config.toml
image_size = 32
text_encoder_fused_qkv = false
text_encoder_bias = "none"
mlp_ratio = 6
fused_qkv = false
kv_group_size = 2
layers = 12
optimizer = "normuon"
lr_schedule = "wsd"
Rows from block 8 of the denoiser of a small text-conditioned image diffusion model, named by matrix and row number. Rows with one number belong to one neuron. Each number is 200 + 30 x the weight over its row's rms, rounded and kept within 0 to 999. All counts start at 0.
After each neuron's rows are labels from the 100 images, of 14976 (inputs lightly noised), where the neuron reaches its highest value: "colour at peak" is the nearest of a few named colours to the mean colour under the peak. Only what is clearly more common there than usual is listed. The data: regions of photos with short descriptions (Visual Genome).
# fc1: MLP up (model.blocks.8.mlp.fc1.weight, 1536x256), inputs 172-255
# fc2: MLP down (model.blocks.8.mlp.fc2.weight, 256x1536, transposed), outputs 172-255

fc1.483,220,199,157,204,201,179,153,227,216,187,177,170,257,168,171,206,223,178,204,164,186,221,157,210,209,180,234,234,155,176,201,230,186,166,193,281,211,202,190,230,182,202,223,237,241,160,180,202,185,234,225,164,135,145,172,198,221,139,224,254,178,229,176,287,161,201,178,190,150,158,175,212,214,167,254,194,215,240,178,209,178,175,153,216
fc2.483,184,221,207,202,179,202,238,216,201,133,202,219,123,207,222,177,168,216,154,204,167,283,250,202,239,200,230,215,160,132,173,223,190,170,222,216,187,206,236,144,198,182,177,193,209,233,209,194,194,230,228,282,221,230,249,189,237,187,176,228,241,192,201,216,217,157,243,186,171,216,219,214,226,206,170,166,218,183,181,250,203,155,119,198
colour at peak: black

fc1.494,147,246,222,185,238,186,169,132,199,190,229,223,203,185,234,181,204,209,214,211,278,219,171,211,170,178,155,240,189,237,201,209,219,193,204,180,137,213,183,160,171,142,150,188,204,198,207,137,226,239,208,185,197,180,200,186,164,197,231,184,153,163,214,201,203,235,176,224,148,196,199,159,203,237,183,218,181,208,231,231,241,246,231,234
fc2.494,308,174,207,194,173,201,186,200,174,173,210,244,189,234,231,214,202,226,217,199,164,172,209,232,178,222,192,184,187,165,205,207,207,205,245,138,181,216,185,151,230,222,215,196,191,175,180,156,180,237,249,189,200,207,147,190,160,183,276,174,222,161,203,213,169,170,208,209,192,201,186,179,227,206,200,195,117,243,207,203,207,296,235,213
colour at peak: red

fc1.327,198,217,251,183,237,190,173,230,209,207,213,152,190,204,221,149,192,229,217,215,184,207,166,104,223,212,173,264,197,220,178,196,224,133,195,260,201,223,201,170,236,229,187,175,199,246,228,233,217,189,171,247,175,243,210,224,234,216,214,172,146,239,194,195,177,225,193,231,230,201,193,161,194,222,172,187,203,202,186,148,170,309,203,196
fc2.327,206,191,224,202,252,231,170,213,165,173,196,213,169,234,227,238,210,195,207,169,157,196,202,259,227,197,177,223,187,181,147,219,179,170,181,275,196,227,192,263,185,190,207,214,167,156,205,203,157,259,173,179,165,115,197,216,276,204,251,179,243,193,210,211,182,212,241,205,200,218,202,185,244,181,244,226,159,194,232,211,288,166,242,180
colour at peak: black

fc1.251,271,205,273,193,239,212,201,155,183,167,238,135,210,140,203,186,213,251,253,193,252,192,184,183,221,196,220,157,199,230,211,235,198,189,198,182,187,218,195,142,214,177,195,225,188,199,230,182,166,217,222,194,245,220,191,207,215,129,196,191,203,191,184,154,153,225,204,207,203,213,204,232,240,196,214,218,172,173,213,228,190,196,199,199
fc2.251,229,202,226,180,211,179,135,93,230,176,216,255,186,218,265,226,199,195,212,211,139,267,221,199,187,207,189,175,227,250,199,198,178,208,180,145,202,179,242,237,196,233,199,184,243,252,170,234,167,132,206,167,171,194,244,145,208,119,215,131,182,183,163,229,194,219,211,184,184,187,207,161,207,181,215,205,168,254,197,176,194,263,193,175
colour at peak: white

fc1.468,184,196,153,182,191,229,229,214,225,160,239,187,218,208,156,260,244,168,167,165,191,172,205,201,191,234,210,199,205,188,131,185,167,219,211,203,195,232,186,210,165,226,115,188,202,206,221,175,240,192,198,218,199,234,164,172,273,192,216,222,244,189,232,216,199,175,168,134,172,160,136,200,174,222,223,167,216,157,201,233,222,216,231,240
fc2.468,246,187,222,236,212,187,174,269,229,200,169,220,190,231,200,177,186,200,174,208,133,201,168,199,177,228,191,258,205,195,261,196,131,185,218,232,186,166,242,203,232,218,193,189,171,214,180,201,186,213,178,176,225,218,252,238,239,173,189,279,185,194,200,193,137,217,199,285,188,162,212,169,166,170,188,168,174,199,287,218,184,208,223,148
colour at peak: red

fc1.526,132,200,181,195,234,208,239,155,164,164,246,161,222,244,195,164,193,200,189,206,184,192,183,198,225,167,196,150,206,196,215,179,174,229,208,211,158,210,195,153,184,152,198,166,184,226,180,189,179,268,204,150,172,180,196,225,221,228,224,205,157,204,141,209,185,206,141,162,184,186,205,213,114,182,194,214,217,194,168,163,183,230,222,197
fc2.526,225,164,185,225,207,180,198,198,214,200,221,265,168,159,238,279,202,177,223,206,191,216,193,243,212,218,155,179,244,219,230,196,202,211,208,197,201,185,254,219,194,186,190,178,201,230,196,210,190,185,206,217,194,183,210,160,174,185,208,150,238,191,190,212,195,184,210,209,190,186,212,210,168,204,198,186,181,216,184,266,207,254,228,185
colour at peak: red

fc1.550,110,187,160,199,201,205,167,199,183,187,174,214,205,200,181,242,179,208,169,207,145,248,177,179,182,177,189,232,203,223,211,166,195,225,211,138,246,198,214,195,180,178,172,190,198,122,273,228,273,142,197,251,261,200,164,203,228,181,223,173,151,157,220,207,199,216,213,194,229,182,184,172,195,216,151,181,192,183,191,223,188,216,154,205
fc2.550,163,226,216,182,198,190,202,154,208,192,196,177,151,245,212,186,217,158,188,178,206,234,207,199,179,205,236,201,195,188,198,196,200,232,229,168,158,179,224,224,162,219,211,217,183,276,247,216,225,151,162,160,152,196,204,215,194,152,240,77,260,163,191,183,203,214,216,191,213,218,209,173,199,173,256,207,143,225,216,200,201,127,240,205
colour at peak: black

fc1.592,219,165,179,247,217,199,206,234,222,201,216,237,157,188,159,166,210,222,220,231,226,228,235,214,151,181,215,208,209,238,224,234,235,161,227,214,182,179,218,192,214,228,163,168,215,177,149,214,189,213,225,165,251,172,170,208,184,189,173,263,236,211,198,175,222,252,231,229,196,220,206,199,174,193,212,222,198,240,191,222,212,187,201,178
fc2.592,142,249,263,144,189,181,148,196,199,232,184,163,227,258,182,171,192,215,234,214,200,204,177,231,141,238,176,184,207,219,185,204,226,195,257,162,192,221,233,219,234,205,214,251,235,166,149,224,228,177,217,190,207,213,170,214,185,266,196,199,191,212,166,226,234,238,222,191,225,201,189,160,231,168,209,177,161,205,243,187,164,184,211,192
colour at peak: pink

fc1.133,180,191,214,202,240,187,187,165,175,296,254,211,180,195,178,184,182,182,182,265,225,207,181,172,164,212,193,216,197,167,150,199,155,213,182,193,163,185,240,180,218,188,187,184,191,147,191,195,239,210,167,195,168,141,210,167,188,192,169,210,171,178,202,190,142,204,141,193,203,149,197,187,173,204,203,200,213,201,153,190,208,247,179,181
fc2.133,189,203,190,167,278,180,132,206,217,142,222,186,199,164,172,192,214,197,207,165,196,206,209,149,256,214,219,189,168,185,206,207,174,205,151,244,180,211,228,201,187,153,153,211,191,223,162,248,173,188,171,233,220,225,140,178,151,165,183,190,200,231,232,201,216,207,195,153,227,230,173,250,222,188,221,181,173,187,216,272,135,185,189,195
colour at peak: black

fc1.294,217,192,238,217,246,196,217,217,193,258,200,214,176,229,186,143,221,217,206,225,199,180,195,173,163,153,203,175,185,193,206,169,259,198,200,198,179,161,196,212,197,216,160,212,165,171,217,182,178,172,184,191,165,270,234,228,178,200,152,172,195,193,193,157,171,190,188,236,180,166,159,186,266,188,217,231,203,196,142,170,218,240,159,236
fc2.294,195,190,213,212,247,186,182,226,201,162,205,161,249,152,174,182,188,175,201,183,178,198,217,185,232,252,208,194,163,205,178,175,245,225,141,238,216,205,238,203,189,172,255,214,219,200,216,162,170,242,190,194,238,133,139,202,208,143,173,156,227,197,210,181,214,163,201,209,165,224,228,218,171,167,225,202,201,192,236,188,214,155,179,154
colour at peak: black

fc1.24,160,176,198,213,213,223,193,196,142,174,232,202,196,173,222,247,193,173,191,144,222,215,177,167,170,250,195,199,218,205,207,194,196,205,171,206,164,179,219,163,117,177,196,203,181,221,120,197,248,158,231,184,185,245,206,188,179,220,227,174,186,242,188,159,177,224,189,242,184,232,229,205,220,218,211,155,234,201,151,212,226,155,187,142
fc2.24,198,165,181,180,216,176,215,194,176,206,227,144,197,197,217,184,203,212,199,145,198,196,177,212,219,188,214,171,181,229,211,203,187,223,189,224,239,194,211,210,193,191,215,208,210,143,148,182,153,209,193,185,175,245,200,152,165,127,158,221,161,229,203,191,247,187,147,252,186,205,225,151,176,216,195,225,211,233,179,218,138,209,132,146
colour at peak: grey

fc1.720,171,187,214,194,260,201,298,215,205,192,219,192,192,178,232,248,192,132,197,174,197,285,192,183,223,235,163,184,171,163,206,205,187,173,230,175,218,238,204,186,224,171,196,191,184,210,122,192,184,227,214,191,167,171,214,201,176,169,214,110,190,160,172,174,211,149,179,198,208,202,202,188,198,215,219,184,193,196,187,187,244,206,286,174
fc2.720,191,128,162,230,151,209,186,189,210,207,191,183,195,196,224,252,207,197,147,201,182,282,174,214,204,171,204,233,173,168,177,192,189,180,246,202,156,178,206,184,203,180,203,193,217,183,232,237,180,187,177,200,188,221,201,165,238,206,274,208,211,276,181,202,172,182,219,201,198,213,203,229,219,220,182,204,217,205,162,190,230,197,166,204
colour at peak: grey

fc1.578,188,201,239,218,151,192,216,165,207,175,203,265,211,214,174,219,196,164,224,217,233,218,214,140,160,207,257,203,180,137,218,176,184,158,171,198,240,268,201,215,203,221,225,239,175,189,123,239,160,180,185,206,213,200,217,167,208,226,190,181,172,185,219,207,104,209,225,227,171,196,202,220,273,212,189,189,239,237,183,216,171,234,209,164
fc2.578,159,246,219,183,207,230,193,154,202,137,252,211,194,187,192,171,209,251,181,230,180,269,190,228,203,182,232,201,156,195,152,211,219,168,192,167,167,124,192,214,185,193,186,131,188,186,120,232,156,172,173,236,183,203,150,166,193,193,176,188,256,237,210,213,245,205,154,216,124,203,216,231,199,211,211,211,123,189,221,199,228,200,215,215
colour at peak: black

fc1.532,219,141,214,172,231,203,159,229,165,197,178,121,205,214,140,188,187,212,203,191,218,203,207,204,202,200,178,196,236,267,169,177,211,239,200,241,180,190,205,183,235,239,148,189,193,205,153,201,155,250,176,180,202,198,242,205,216,178,219,220,169,171,211,184,187,198,232,185,205,177,202,213,150,136,238,194,188,204,185,169,174,153,261,173
fc2.532,214,153,186,200,201,174,181,216,142,176,137,245,270,223,149,187,190,114,186,204,201,214,200,226,205,205,184,179,211,194,204,205,194,251,204,187,223,200,133,270,243,217,237,229,180,215,226,188,183,135,161,193,186,158,186,222,213,268,211,195,162,158,222,243,218,195,216,203,214,205,201,167,218,189,228,231,157,204,219,166,153,242,282,200
colour at peak: white; pink

fc1.307,189,227,184,180,167,233,194,191,212,252,190,211,199,186,172,248,172,196,199,211,198,233,191,241,188,177,239,191,183,189,178,216,220,159,215,204,171,184,235,204,145,188,164,241,167,165,202,193,216,215,194,237,200,209,176,207,108,148,196,244,176,207,185,190,170,193,208,201,212,174,210,166,165,209,215,193,192,233,146,261,218,206,236,175
fc2.307,198,244,229,175,208,179,246,112,206,236,255,141,220,230,196,161,187,205,188,210,212,247,228,190,218,231,201,175,165,150,175,182,190,239,189,162,234,188,205,245,174,206,186,143,189,207,122,200,202,222,181,184,213,253,171,226,245,196,162,151,230,189,211,173,211,191,190,204,197,199,185,182,186,209,196,179,233,179,185,154,210,150,162,199
colour at peak: grey

fc1.662,287,198,177,186,163,182,173,182,177,189,213,169,188,178,192,129,193,218,207,211,200,153,173,176,204,174,207,219,241,175,192,204,170,219,220,243,203,228,226,212,220,234,184,216,202,193,164,199,213,201,190,208,223,174,226,189,208,213,226,192,168,213,154,185,235,159,243,182,162,209,201,195,174,166,175,177,177,187,230,262,194,185,193,200
fc2.662,208,173,199,211,171,240,150,166,172,187,251,246,182,227,205,167,214,200,215,191,244,229,212,193,210,241,196,175,192,221,172,197,221,175,227,180,191,191,221,205,197,194,199,177,211,212,213,174,184,180,201,200,182,199,168,181,214,202,222,118,233,207,163,232,207,162,198,199,190,180,181,176,161,229,239,213,168,246,202,219,207,242,193,195
colour at peak: white

fc1.84,168,202,204,175,223,191,274,199,190,195,237,171,168,198,231,193,180,173,142,179,185,146,213,204,207,199,208,166,164,266,186,222,199,162,233,176,216,160,162,222,180,202,220,208,211,207,174,153,179,188,241,201,204,223,218,185,154,253,224,202,238,223,165,185,174,177,210,213,204,221,220,157,166,188,212,171,200,201,185,209,230,198,139,218
fc2.84,248,199,193,189,173,187,156,167,238,192,196,196,169,189,130,212,213,185,200,242,244,187,184,167,163,231,198,241,199,183,186,203,224,231,198,203,204,164,150,251,217,207,196,203,192,173,158,192,199,210,193,202,173,190,226,151,171,177,151,246,210,222,215,226,160,238,201,196,190,196,214,190,186,165,223,212,211,148,213,214,201,191,268,193
colour at peak: grey

fc1.639,182,211,213,194,177,222,178,248,236,189,208,166,181,222,204,174,197,208,156,197,150,247,204,196,234,201,209,190,193,160,214,218,188,248,207,171,217,174,191,180,192,188,217,211,213,230,239,288,191,219,198,210,217,212,187,212,218,207,199,207,223,213,184,211,160,198,245,158,201,205,185,220,187,183,161,202,217,188,166,180,204,192,153,210
fc2.639,197,242,216,125,200,193,206,230,227,213,211,223,194,200,184,126,184,230,203,196,186,215,211,189,203,220,243,188,197,178,209,217,156,191,193,202,181,171,184,205,198,216,190,229,194,139,181,172,169,248,203,240,181,230,199,193,184,233,230,260,223,239,223,214,228,199,188,207,216,150,187,210,183,220,192,196,245,184,182,243,195,175,231,182
colour at peak: red

fc1.697,159,233,167,218,216,180,218,159,195,194,152,227,217,217,178,237,157,176,211,239,193,261,193,162,178,190,243,129,160,176,181,208,164,273,160,160,219,141,216,184,230,197,204,191,217,182,192,166,238,189,211,199,270,225,232,172,218,226,173,209,150,188,195,154,179,204,215,197,213,167,201,156,212,226,178,171,172,219,190,170,172,225,236,179
fc2.697,244,237,196,187,219,197,198,240,220,210,204,211,161,197,164,187,213,257,234,218,187,247,206,213,218,186,213,186,151,186,211,201,228,271,191,158,177,247,179,207,227,206,166,200,164,242,150,150,181,214,174,191,172,213,175,159,192,196,174,175,212,198,177,237,186,150,174,215,224,219,208,172,194,248,178,204,164,197,202,229,192,253,216,206
colour at peak: brown

fc1.441,138,162,200,189,266,221,221,195,134,165,224,193,188,198,168,180,182,200,178,203,199,159,159,205,188,253,195,169,204,190,230,216,206,186,223,248,192,177,178,168,179,99,182,207,211,202,252,195,193,174,204,191,236,148,138,217,214,211,218,180,168,161,174,210,182,137,232,186,180,233,189,255,190,207,209,207,189,181,194,192,226,199,260,172
fc2.441,236,267,180,199,212,214,229,231,176,193,206,245,221,191,197,197,193,204,237,193,225,224,211,242,185,178,225,164,229,184,190,213,210,226,182,269,251,246,212,196,274,157,185,199,149,192,190,247,188,184,204,210,177,205,216,150,167,250,180,266,141,212,165,144,228,235,209,177,186,209,217,227,157,224,225,165,225,230,208,199,205,217,207,213
colour at peak: blue

fc1.236,241,287,164,217,291,190,182,217,186,195,232,262,228,200,218,196,195,182,233,195,264,210,197,221,153,173,196,255,179,179,186,194,229,187,222,131,223,197,226,211,238,252,213,193,221,199,115,218,182,167,212,185,229,210,219,169,174,228,202,148,195,225,189,165,236,173,181,191,223,203,228,198,173,205,214,190,174,218,197,183,212,189,251,172
fc2.236,218,144,190,217,208,192,199,199,168,198,216,224,193,213,240,195,209,234,216,229,263,253,170,209,218,258,233,207,154,197,198,230,149,200,190,151,180,241,219,163,153,169,246,229,189,152,102,205,159,192,215,174,183,150,240,283,161,173,176,197,177,161,167,178,179,158,182,238,196,209,200,228,183,207,155,247,171,208,182,239,184,169,212,187
colour at peak: brown

fc1.460,178,207,176,179,175,243,213,219,223,174,212,244,196,211,162,209,174,157,211,205,200,222,223,162,179,219,179,191,184,195,267,201,211,175,195,253,182,198,186,212,218,207,170,176,309,219,246,198,199,199,214,211,206,205,183,227,186,191,196,187,140,170,183,209,217,178,180,165,213,186,219,223,231,193,234,182,192,214,219,131,206,191,227,170
fc2.460,238,227,196,164,242,137,200,202,210,208,267,205,221,249,266,231,192,168,166,188,176,190,207,194,193,184,220,210,186,195,255,217,202,202,190,175,143,198,232,177,174,161,193,203,210,177,235,193,208,248,208,212,196,201,179,229,191,195,206,194,200,224,217,184,193,223,199,194,181,173,220,174,188,196,202,240,191,219,205,237,212,181,224,179
colour at peak: pink

fc1.311,199,201,196,183,175,214,265,177,171,220,188,194,191,183,186,212,193,192,217,185,182,197,195,166,214,196,158,251,195,198,186,229,215,189,243,179,241,194,204,124,186,185,212,198,222,221,194,238,192,187,189,220,231,150,214,170,198,251,176,172,199,189,231,205,223,186,163,225,207,217,227,186,230,162,192,128,206,225,162,170,158,269,217,216
fc2.311,199,194,223,241,107,158,181,179,199,227,198,169,227,233,187,212,185,202,216,237,235,218,194,224,249,197,190,184,197,244,223,196,160,225,163,229,195,230,202,242,211,187,220,212,193,203,203,219,171,230,181,171,216,217,173,230,233,239,177,141,214,238,207,230,194,209,171,154,183,191,172,183,177,193,205,227,204,174,207,219,208,209,229,160
colour at peak: black

fc1.449,238,183,120,186,171,161,209,200,277,194,212,198,236,172,178,208,221,200,206,193,248,166,203,202,186,278,151,193,172,258,214,223,237,144,231,234,219,210,211,199,186,172,177,205,176,230,233,192,181,164,205,151,202,247,151,230,173,216,240,196,203,171,247,225,189,217,124,234,212,187,199,232,226,221,181,188,175,200,217,210,206,193,210,209
fc2.449,213,213,220,240,181,148,192,242,246,208,226,172,258,234,200,210,210,152,181,221,223,188,223,186,139,177,210,185,234,211,244,180,216,247,160,317,250,191,195,167,231,151,194,182,235,173,205,224,147,172,232,217,180,207,222,189,206,179,244,218,170,148,213,177,187,228,233,230,140,198,214,208,226,181,255,156,210,167,233,166,197,194,154,194
colour at peak: white

fc1.142,124,205,211,181,209,163,255,172,197,177,237,138,226,185,219,245,186,165,252,179,138,215,238,210,209,175,182,164,189,172,183,202,220,166,199,184,179,201,186,198,155,217,230,184,193,138,193,173,223,201,201,213,230,249,215,181,225,206,203,178,223,219,252,177,188,187,218,152,241,183,167,174,223,153,235,176,181,226,191,226,193,185,161,186
fc2.142,207,176,238,272,190,222,125,184,220,150,238,263,144,248,180,248,213,216,249,148,262,166,184,184,207,205,234,166,195,191,205,225,235,213,194,177,225,194,242,220,212,213,200,193,178,248,179,193,198,217,212,154,206,171,181,216,192,227,197,231,184,205,213,210,179,169,157,247,242,172,191,202,185,202,209,152,225,144,228,231,218,192,189,195
colour at peak: grey

fc1.490,216,151,208,179,235,178,140,216,175,230,167,243,205,178,161,210,216,214,209,203,203,331,208,207,189,204,202,233,170,210,193,205,210,173,247,221,215,179,190,209,175,206,194,179,206,160,222,192,258,177,205,155,213,227,213,137,250,227,221,237,202,216,235,202,178,228,231,235,236,207,179,214,161,169,204,164,201,196,229,201,267,278,142,210
fc2.490,198,124,216,266,224,187,128,254,154,212,173,191,222,199,185,198,204,147,167,181,224,195,178,160,193,181,155,234,179,146,198,210,199,237,121,224,156,195,105,206,186,182,219,203,165,179,197,182,209,199,157,225,183,173,164,235,214,199,224,244,216,189,201,199,202,167,207,209,191,183,208,229,108,234,189,209,170,252,203,183,182,189,173,187
colour at peak: white

fc1.535,227,122,250,188,227,212,197,219,233,206,208,115,215,190,156,196,189,110,182,196,213,169,221,236,225,162,177,243,205,252,191,171,199,202,240,251,229,175,153,242,219,128,214,195,198,185,156,255,231,197,165,211,223,205,237,217,216,178,178,184,242,246,246,175,212,221,196,199,221,238,173,204,209,187,232,187,214,191,213,219,199,185,210,185
fc2.535,187,228,209,200,206,189,237,211,169,214,192,221,223,216,202,218,217,183,171,184,254,161,173,119,181,251,165,252,226,213,190,171,173,235,235,176,232,186,204,186,247,179,208,167,224,171,202,194,177,166,201,165,144,202,196,166,235,263,272,149,149,205,203,163,196,171,190,205,201,189,211,212,184,209,228,203,225,229,211,224,169,212,312,223
colour at peak: white; pink

fc1.60,146,176,172,190,186,246,216,128,192,143,230,219,230,194,217,185,200,164,202,190,92,283,187,158,174,207,204,203,188,219,209,174,220,157,279,153,164,242,208,169,175,214,229,163,174,183,182,91,161,238,203,181,141,234,225,210,175,202,195,235,227,157,220,225,176,199,173,186,228,230,199,206,189,231,168,176,220,172,173,165,245,190,160,193
fc2.60,189,201,188,209,197,201,211,167,217,240,219,243,204,196,195,219,209,179,222,198,184,174,254,207,172,181,227,263,188,192,177,198,158,232,155,186,224,123,163,211,211,195,240,226,158,171,155,220,212,202,194,197,189,203,222,248,230,215,228,205,218,160,223,189,167,304,246,232,167,189,194,225,182,187,173,177,220,173,224,161,242,148,172,230
colour at peak: grey