Weights of a small text-conditioned image diffusion model.
Model: 28.8M parameters, 32-pixel images, arch dit, text encoder width 256, text encoder activation gelu, norm layernorm, activation gelu, patch size [4, 4], width 256.
Training: normuon at rate 0.016, 15500 steps, batches of 128.
Data: trained on regions of photos with short descriptions (Visual Genome), 203450 training examples, 9.8 epochs.
Rows from block 6 of the denoiser of a small text-conditioned image diffusion model, named by matrix and row number. Rows with one number belong to one neuron. Each number is 500 + 25 x the weight over its row's rms, rounded and kept within 0 to 999. All counts start at 0. Numbers have three digits each. After the name is the row's rms in percent of the matrix's.
After each neuron's rows are labels from the 100 images, of 14976 (inputs lightly noised), where the neuron reaches its highest value: "responds to" is what is common among them. Only what is clearly more common there than usual is listed. The data: regions of photos with short descriptions (Visual Genome).
# fc1: MLP up (model.blocks.6.mlp.fc1.weight, 1536x256), inputs 0-127
# fc2: MLP down (model.blocks.6.mlp.fc2.weight, 256x1536, transposed), outputs 0-127

fc1.48 101:480471511509493480528498460560481541472508518489438474508491535501517582501505469474560489488512483478474481483510518506487498519452487485517497498470498543493479462493491523503497525513465516487480485500511503522508487474480487499492511473497496466534510516556489508497483505487518482507502491480499474473498497489457501489475483498475454474533500513530506507515503481507468476542531
fc2.48 094:489533480467503516508495494469484476503525450542504497479510526469495465496494489499543474517495523547592479531502496510493507467458528490498543503510524460503514483491450477507510566469489494510507488472527504491552497532475505481515463509496483485523515406476489499496496524473517483500544502500490487521584487487464507513490498494516478508546499493461480490510530500498467503478509
responds to: text has "zebra"

fc1.504 107:510508506525508508521498509522496505551505525537495489484503456499480504442479485516499493502523526485505491467485482526493516508486471490506526495519482481510514487491520487483498505493444496490496513518495467515502496498511507540482468474524512440512516510460492486449484512537491500470510490489537546478533495585490443497516495531523503490490476473494502488453502508453512516551538
fc2.504 118:466487502459500500477498514524504484500481509481489505519498490510510504423503524478510490473514527525467494541499498497499475528491505516484480492490528522477507478497457481497525497521463496516518482507462480484502503512507499457469483519475514437535524504536512534559509487493528505521468499452466445505495474414523449500539518512460487504529498495492490487478511484535485509493539
responds to: text has "red"

fc1.92 105:491495504508510504482488511522506505529503507487547481510494507480459500535541507483527479502496537462491474522487519494507512464504502481522519489463513509534546499489525496521498493484438525511506488482477501502506488536467455507461535455549449552516457508466490464570494486484528533526472495529478533492482480522511532503443548492527515531509483467486484507497505482567510480488474
fc2.92 123:496510507490515507525500524490494500474504489517514511508467533490553530519545493498499497455491504516547479484461475502487481499499514469479500496499510500504439481486489510495481515520444495484492508499550521487513518505484538536493523558421449561519522528497509574451515474504536499496492495526526466520557548485518524472450540485513451524509497481534503511492532512433506520499440
responds to: text has "sign"

fc1.247 098:435495525529488503524479474497501458464493531504499491497492507502508606507537511480495504511498526536484496473486512485529484447534495512491530505492471461519504480491570464551506532494523507502498511527465453482591492489492511493499486496506500492464525521549555517496464510549534503505493483511535504492490500482473518494505511482504519475500524501499503508474541507512485500514491
fc2.247 115:478514504472510528453477520497482432478496484513515524511493507512482476513503531516487474476487491523515498415576515503475508515459460497477472508480433474486485497514501501516480484537504431510494526549528517518550502478532508486497530507503492490519494512505500491496490518485508513505481514497483494518499538510495502475502530501485483518546462518496478496501475480505555432488495
responds to: text has "sky"; text has "blue"

fc1.757 111:504481488507497490475489527500473519527505555504500470538522538458461504527553482490531508506478520448474509510475533512501543474513496487513526490459534516530512523502536527509485485464515477491518496506494519524506491510496513491553499532462516518514457510457504509477503515510489534479487520462515539486477572531507473517491506464517514523528504512493531480459519496491474516536517
fc2.757 139:506457493499516534518503493519508500480486465499519503527555534502525508522532522510466491482512480541496487490497476495514445485469522482505498453522493487515455517473494485493527467526496515502491471498541491526515522475499496491560454447512541511470518498510510492555483512480474523528513505502495470524520463492515454486497468424505514494485484515514544489533497484517488494454517
responds to: text has "red"

fc1.562 115:497507533511484497531519491538496521519524500477516482529478531448508481493521482475530509484467514501468460527512483530453478485504488466496532462494498516487514487485483466488511511517450492533521513510498494511527469470507417516508484479612545513477512459514471477514487507492491486474476506484511475512465482573515468500606487492526511453473458503487488479493496524496476503515498
fc2.562 145:501516449486472529494480500491489487487499524513465509480487472525476485513474502535545516474515514508512475532481529463518511496501498458485474476455498511479482488470515506517495513514445515465533493481519478498489516523510562505490484521406540506510496476511512497486520478537495494478487500474462514514529555439532475483585501489491511488487484500517519477506531524490560500494500
responds to: text has "red"

fc1.85 110:484479436496483492531468459487492480520517534513465515476501557519519477478496518480486507515495486506463487520479506513533437496496547502468466489520460485527511502480526469486525527474482467509489513481480490463487496486478483486498479492497498483509511514531475515507475511511492507495491482532483500460506518485539494552496545483526449512547527480531461502543491463467493445519499
fc2.85 126:539573486538534517484479527488495466531537500507488508525494519471509497501503478501474532515494514539583500496516500513524505455527505504501482500484542495491495485539472519464485505522502495512478478477525522524488493516475502482500496508499496478520491458459518513495509505480513478497478494490492494527499532505523505478499448512512472504537477505487532503519526478493500534489496
responds to: text has "zebra"

fc1.143 103:494483507503509526503520495506475542512486472481534502519498519509530470543498509519522499515473509535499475508501488427512468502515479571529492571472483512465518470503469500501536475519529503456504503506516490499506491485480436474511523431518487507486516482508511480489469509498465499477507538517512485471489510601482434479517516487509517498456489496476549481489493503532476476548447
fc2.143 070:554492504526511512488484502532505515514474465515520488507527510509533488536528509507490504516498509504493502524486492582513531492515498523485462592502474480525446499502483510498495522491494466494516476518498498492515489487509584488498518618458498473474489504504468505483490484501509528506495510504502544522512510423469439501519481476529520506489494520508538508506519525444498491501499
responds to: text has "red"

fc1.0 110:505494491507486503511523519487508474516530497530498528518564516475461497465499486477509481513576490498501455489543475564525431479493509511460503491501487533493518482501495504501510495491484515499476507521515501493501495519490525509484477455479558499498530493479471472521495487503528461434468519529508545477502468568492451496443530445517491493505499501521478570520469488450472504522507
fc2.0 100:528470507470489497489499509491489529501488491502473514482571485474519474466535521497509505512440525480512425527499517433518547485480510480472506467464527487483470523525511478528531503523476475511494502494482497517505514491502500532449502549527569488507516509511506542496500514495496465463542507454499477520513509407493486504425505437521517507508506490491528551512502471528480524483527
responds to: text has "red"

fc1.115 109:474515507451503496507502523501531492495501537511521493508478502514432514495541498456523503558457533519483495483492502436485492462480485438506538478430505519501490490507486520489450511482492498474490520474487488532516468502507479526503548481519465486488513531460515462553509508470523578518478462503514521485511499510488531503508488495565525525487507502497536493494506518512480516567444
fc2.115 087:488466497495529484501524478484506509526490516495503496526476517490517522467490535496519489497521483534507502520512488581502527482487525457518514481571482464485504530484529473518522493542506490458515487505505501488458511480504494527529482503469474527555551467523494565456504497454489534514469503513489490505512485492506518496486446505509509472482515506480496507505512489463503527482437
responds to: text has "red"

fc1.75 092:508456459524511515497488513502500457540497482473528500524453526459508478521518508512500493496519478547483496516471501486505480473504449516484498526500537549479513490502486473510491536465496513504480483517534487489446480543485507511487486488517478491504493493506495508481484540463541492472496522475525505475525523467514479473515526520471489531524523518466526485489438530511493494526504
fc2.75 071:504473458481490469524489525520495504471487515490505508469508467524511548520513466436439465466500515510472509491465497503521488490495504528475505503441496521521485445526447494478498500488470509494512479489502516496524536518481509516515473497447500520531468511464490486458461500524483493520527485527487522491493532527539483513497521499491506530532506536495524492505520506497517503471456
responds to: text has "red"

fc1.240 118:477498531563513496519489529512492474481491501517479476516496515519491518499499506511519507486495503557483477482523489498505491498466502504487529500522510489480509442463476511500471524464524531506496482505474481516525526512445492538503449488526501504452503484475468478494496472487481480466489457489508489536504505505489506489499454489467524519519502508520502516526452526493495518498508
fc2.240 134:479512497495484474521487487500509527485507497513510497538508552521470522487499503508509474507514514499563493551483480504480504472475506499358505497510466505505500422527525543468478524516493495513480501516511492490508516492492502487513496498493497508491504504501481504503493518498499495460520502494507496532549506512522487497492539493516501484550475468458518505515541498513475509505504
responds to: text has "sign"; text has "red"; text has "white"

fc1.654 086:490512509540465497493482521458498535552525518514482485470495530534434505474516503545538488514495502489498528445540495484499507502556483475525562507493472525435544465549486492500495500453483453541533504518516471528454527497513521496500519499499489491504538444444519502507475537510490495501508479485529525517523524538470463516483526550509516479494497452491494510499505501485505513567492
fc2.654 097:526466568473510499473500506543515504512467513491509488474490502533500495448547491516502498511511440514488520481489519520492484495492510479513499503478497495548495496506492487455503495432488497515512506483529479465455479503463504502464487529507466463519504490488524505503475447497478505526464483473494455524484508462494495543503493531503496526463516543457565486486506488531509492463495
responds to: text has "red"

fc1.581 105:536471474505479515458477466501490547505510517516512524468504484515518501488516485529500550510498514517505469462536474530482469499505531469501521523537466488470519477524495446481535517503487537441496504482523522532488504480522482504526539452495556415469553508527491510486500524510500491478491494493520470483480509587494475505524518518534473520499456510512516471502508498465474440520522
fc2.581 043:504510495482498473527513494494486499512506496554488516557533481489485508459503521535470526519498506502456429528492526471463491508518516429477479496488494503525452475514504537491478496522465440482487545520506508480526519504522531544487502542496509471483533510505473480505503537508512475448466528529460520503519518474525402513546484510521504446510488494507502478503517499538477544522499
responds to: text has "red"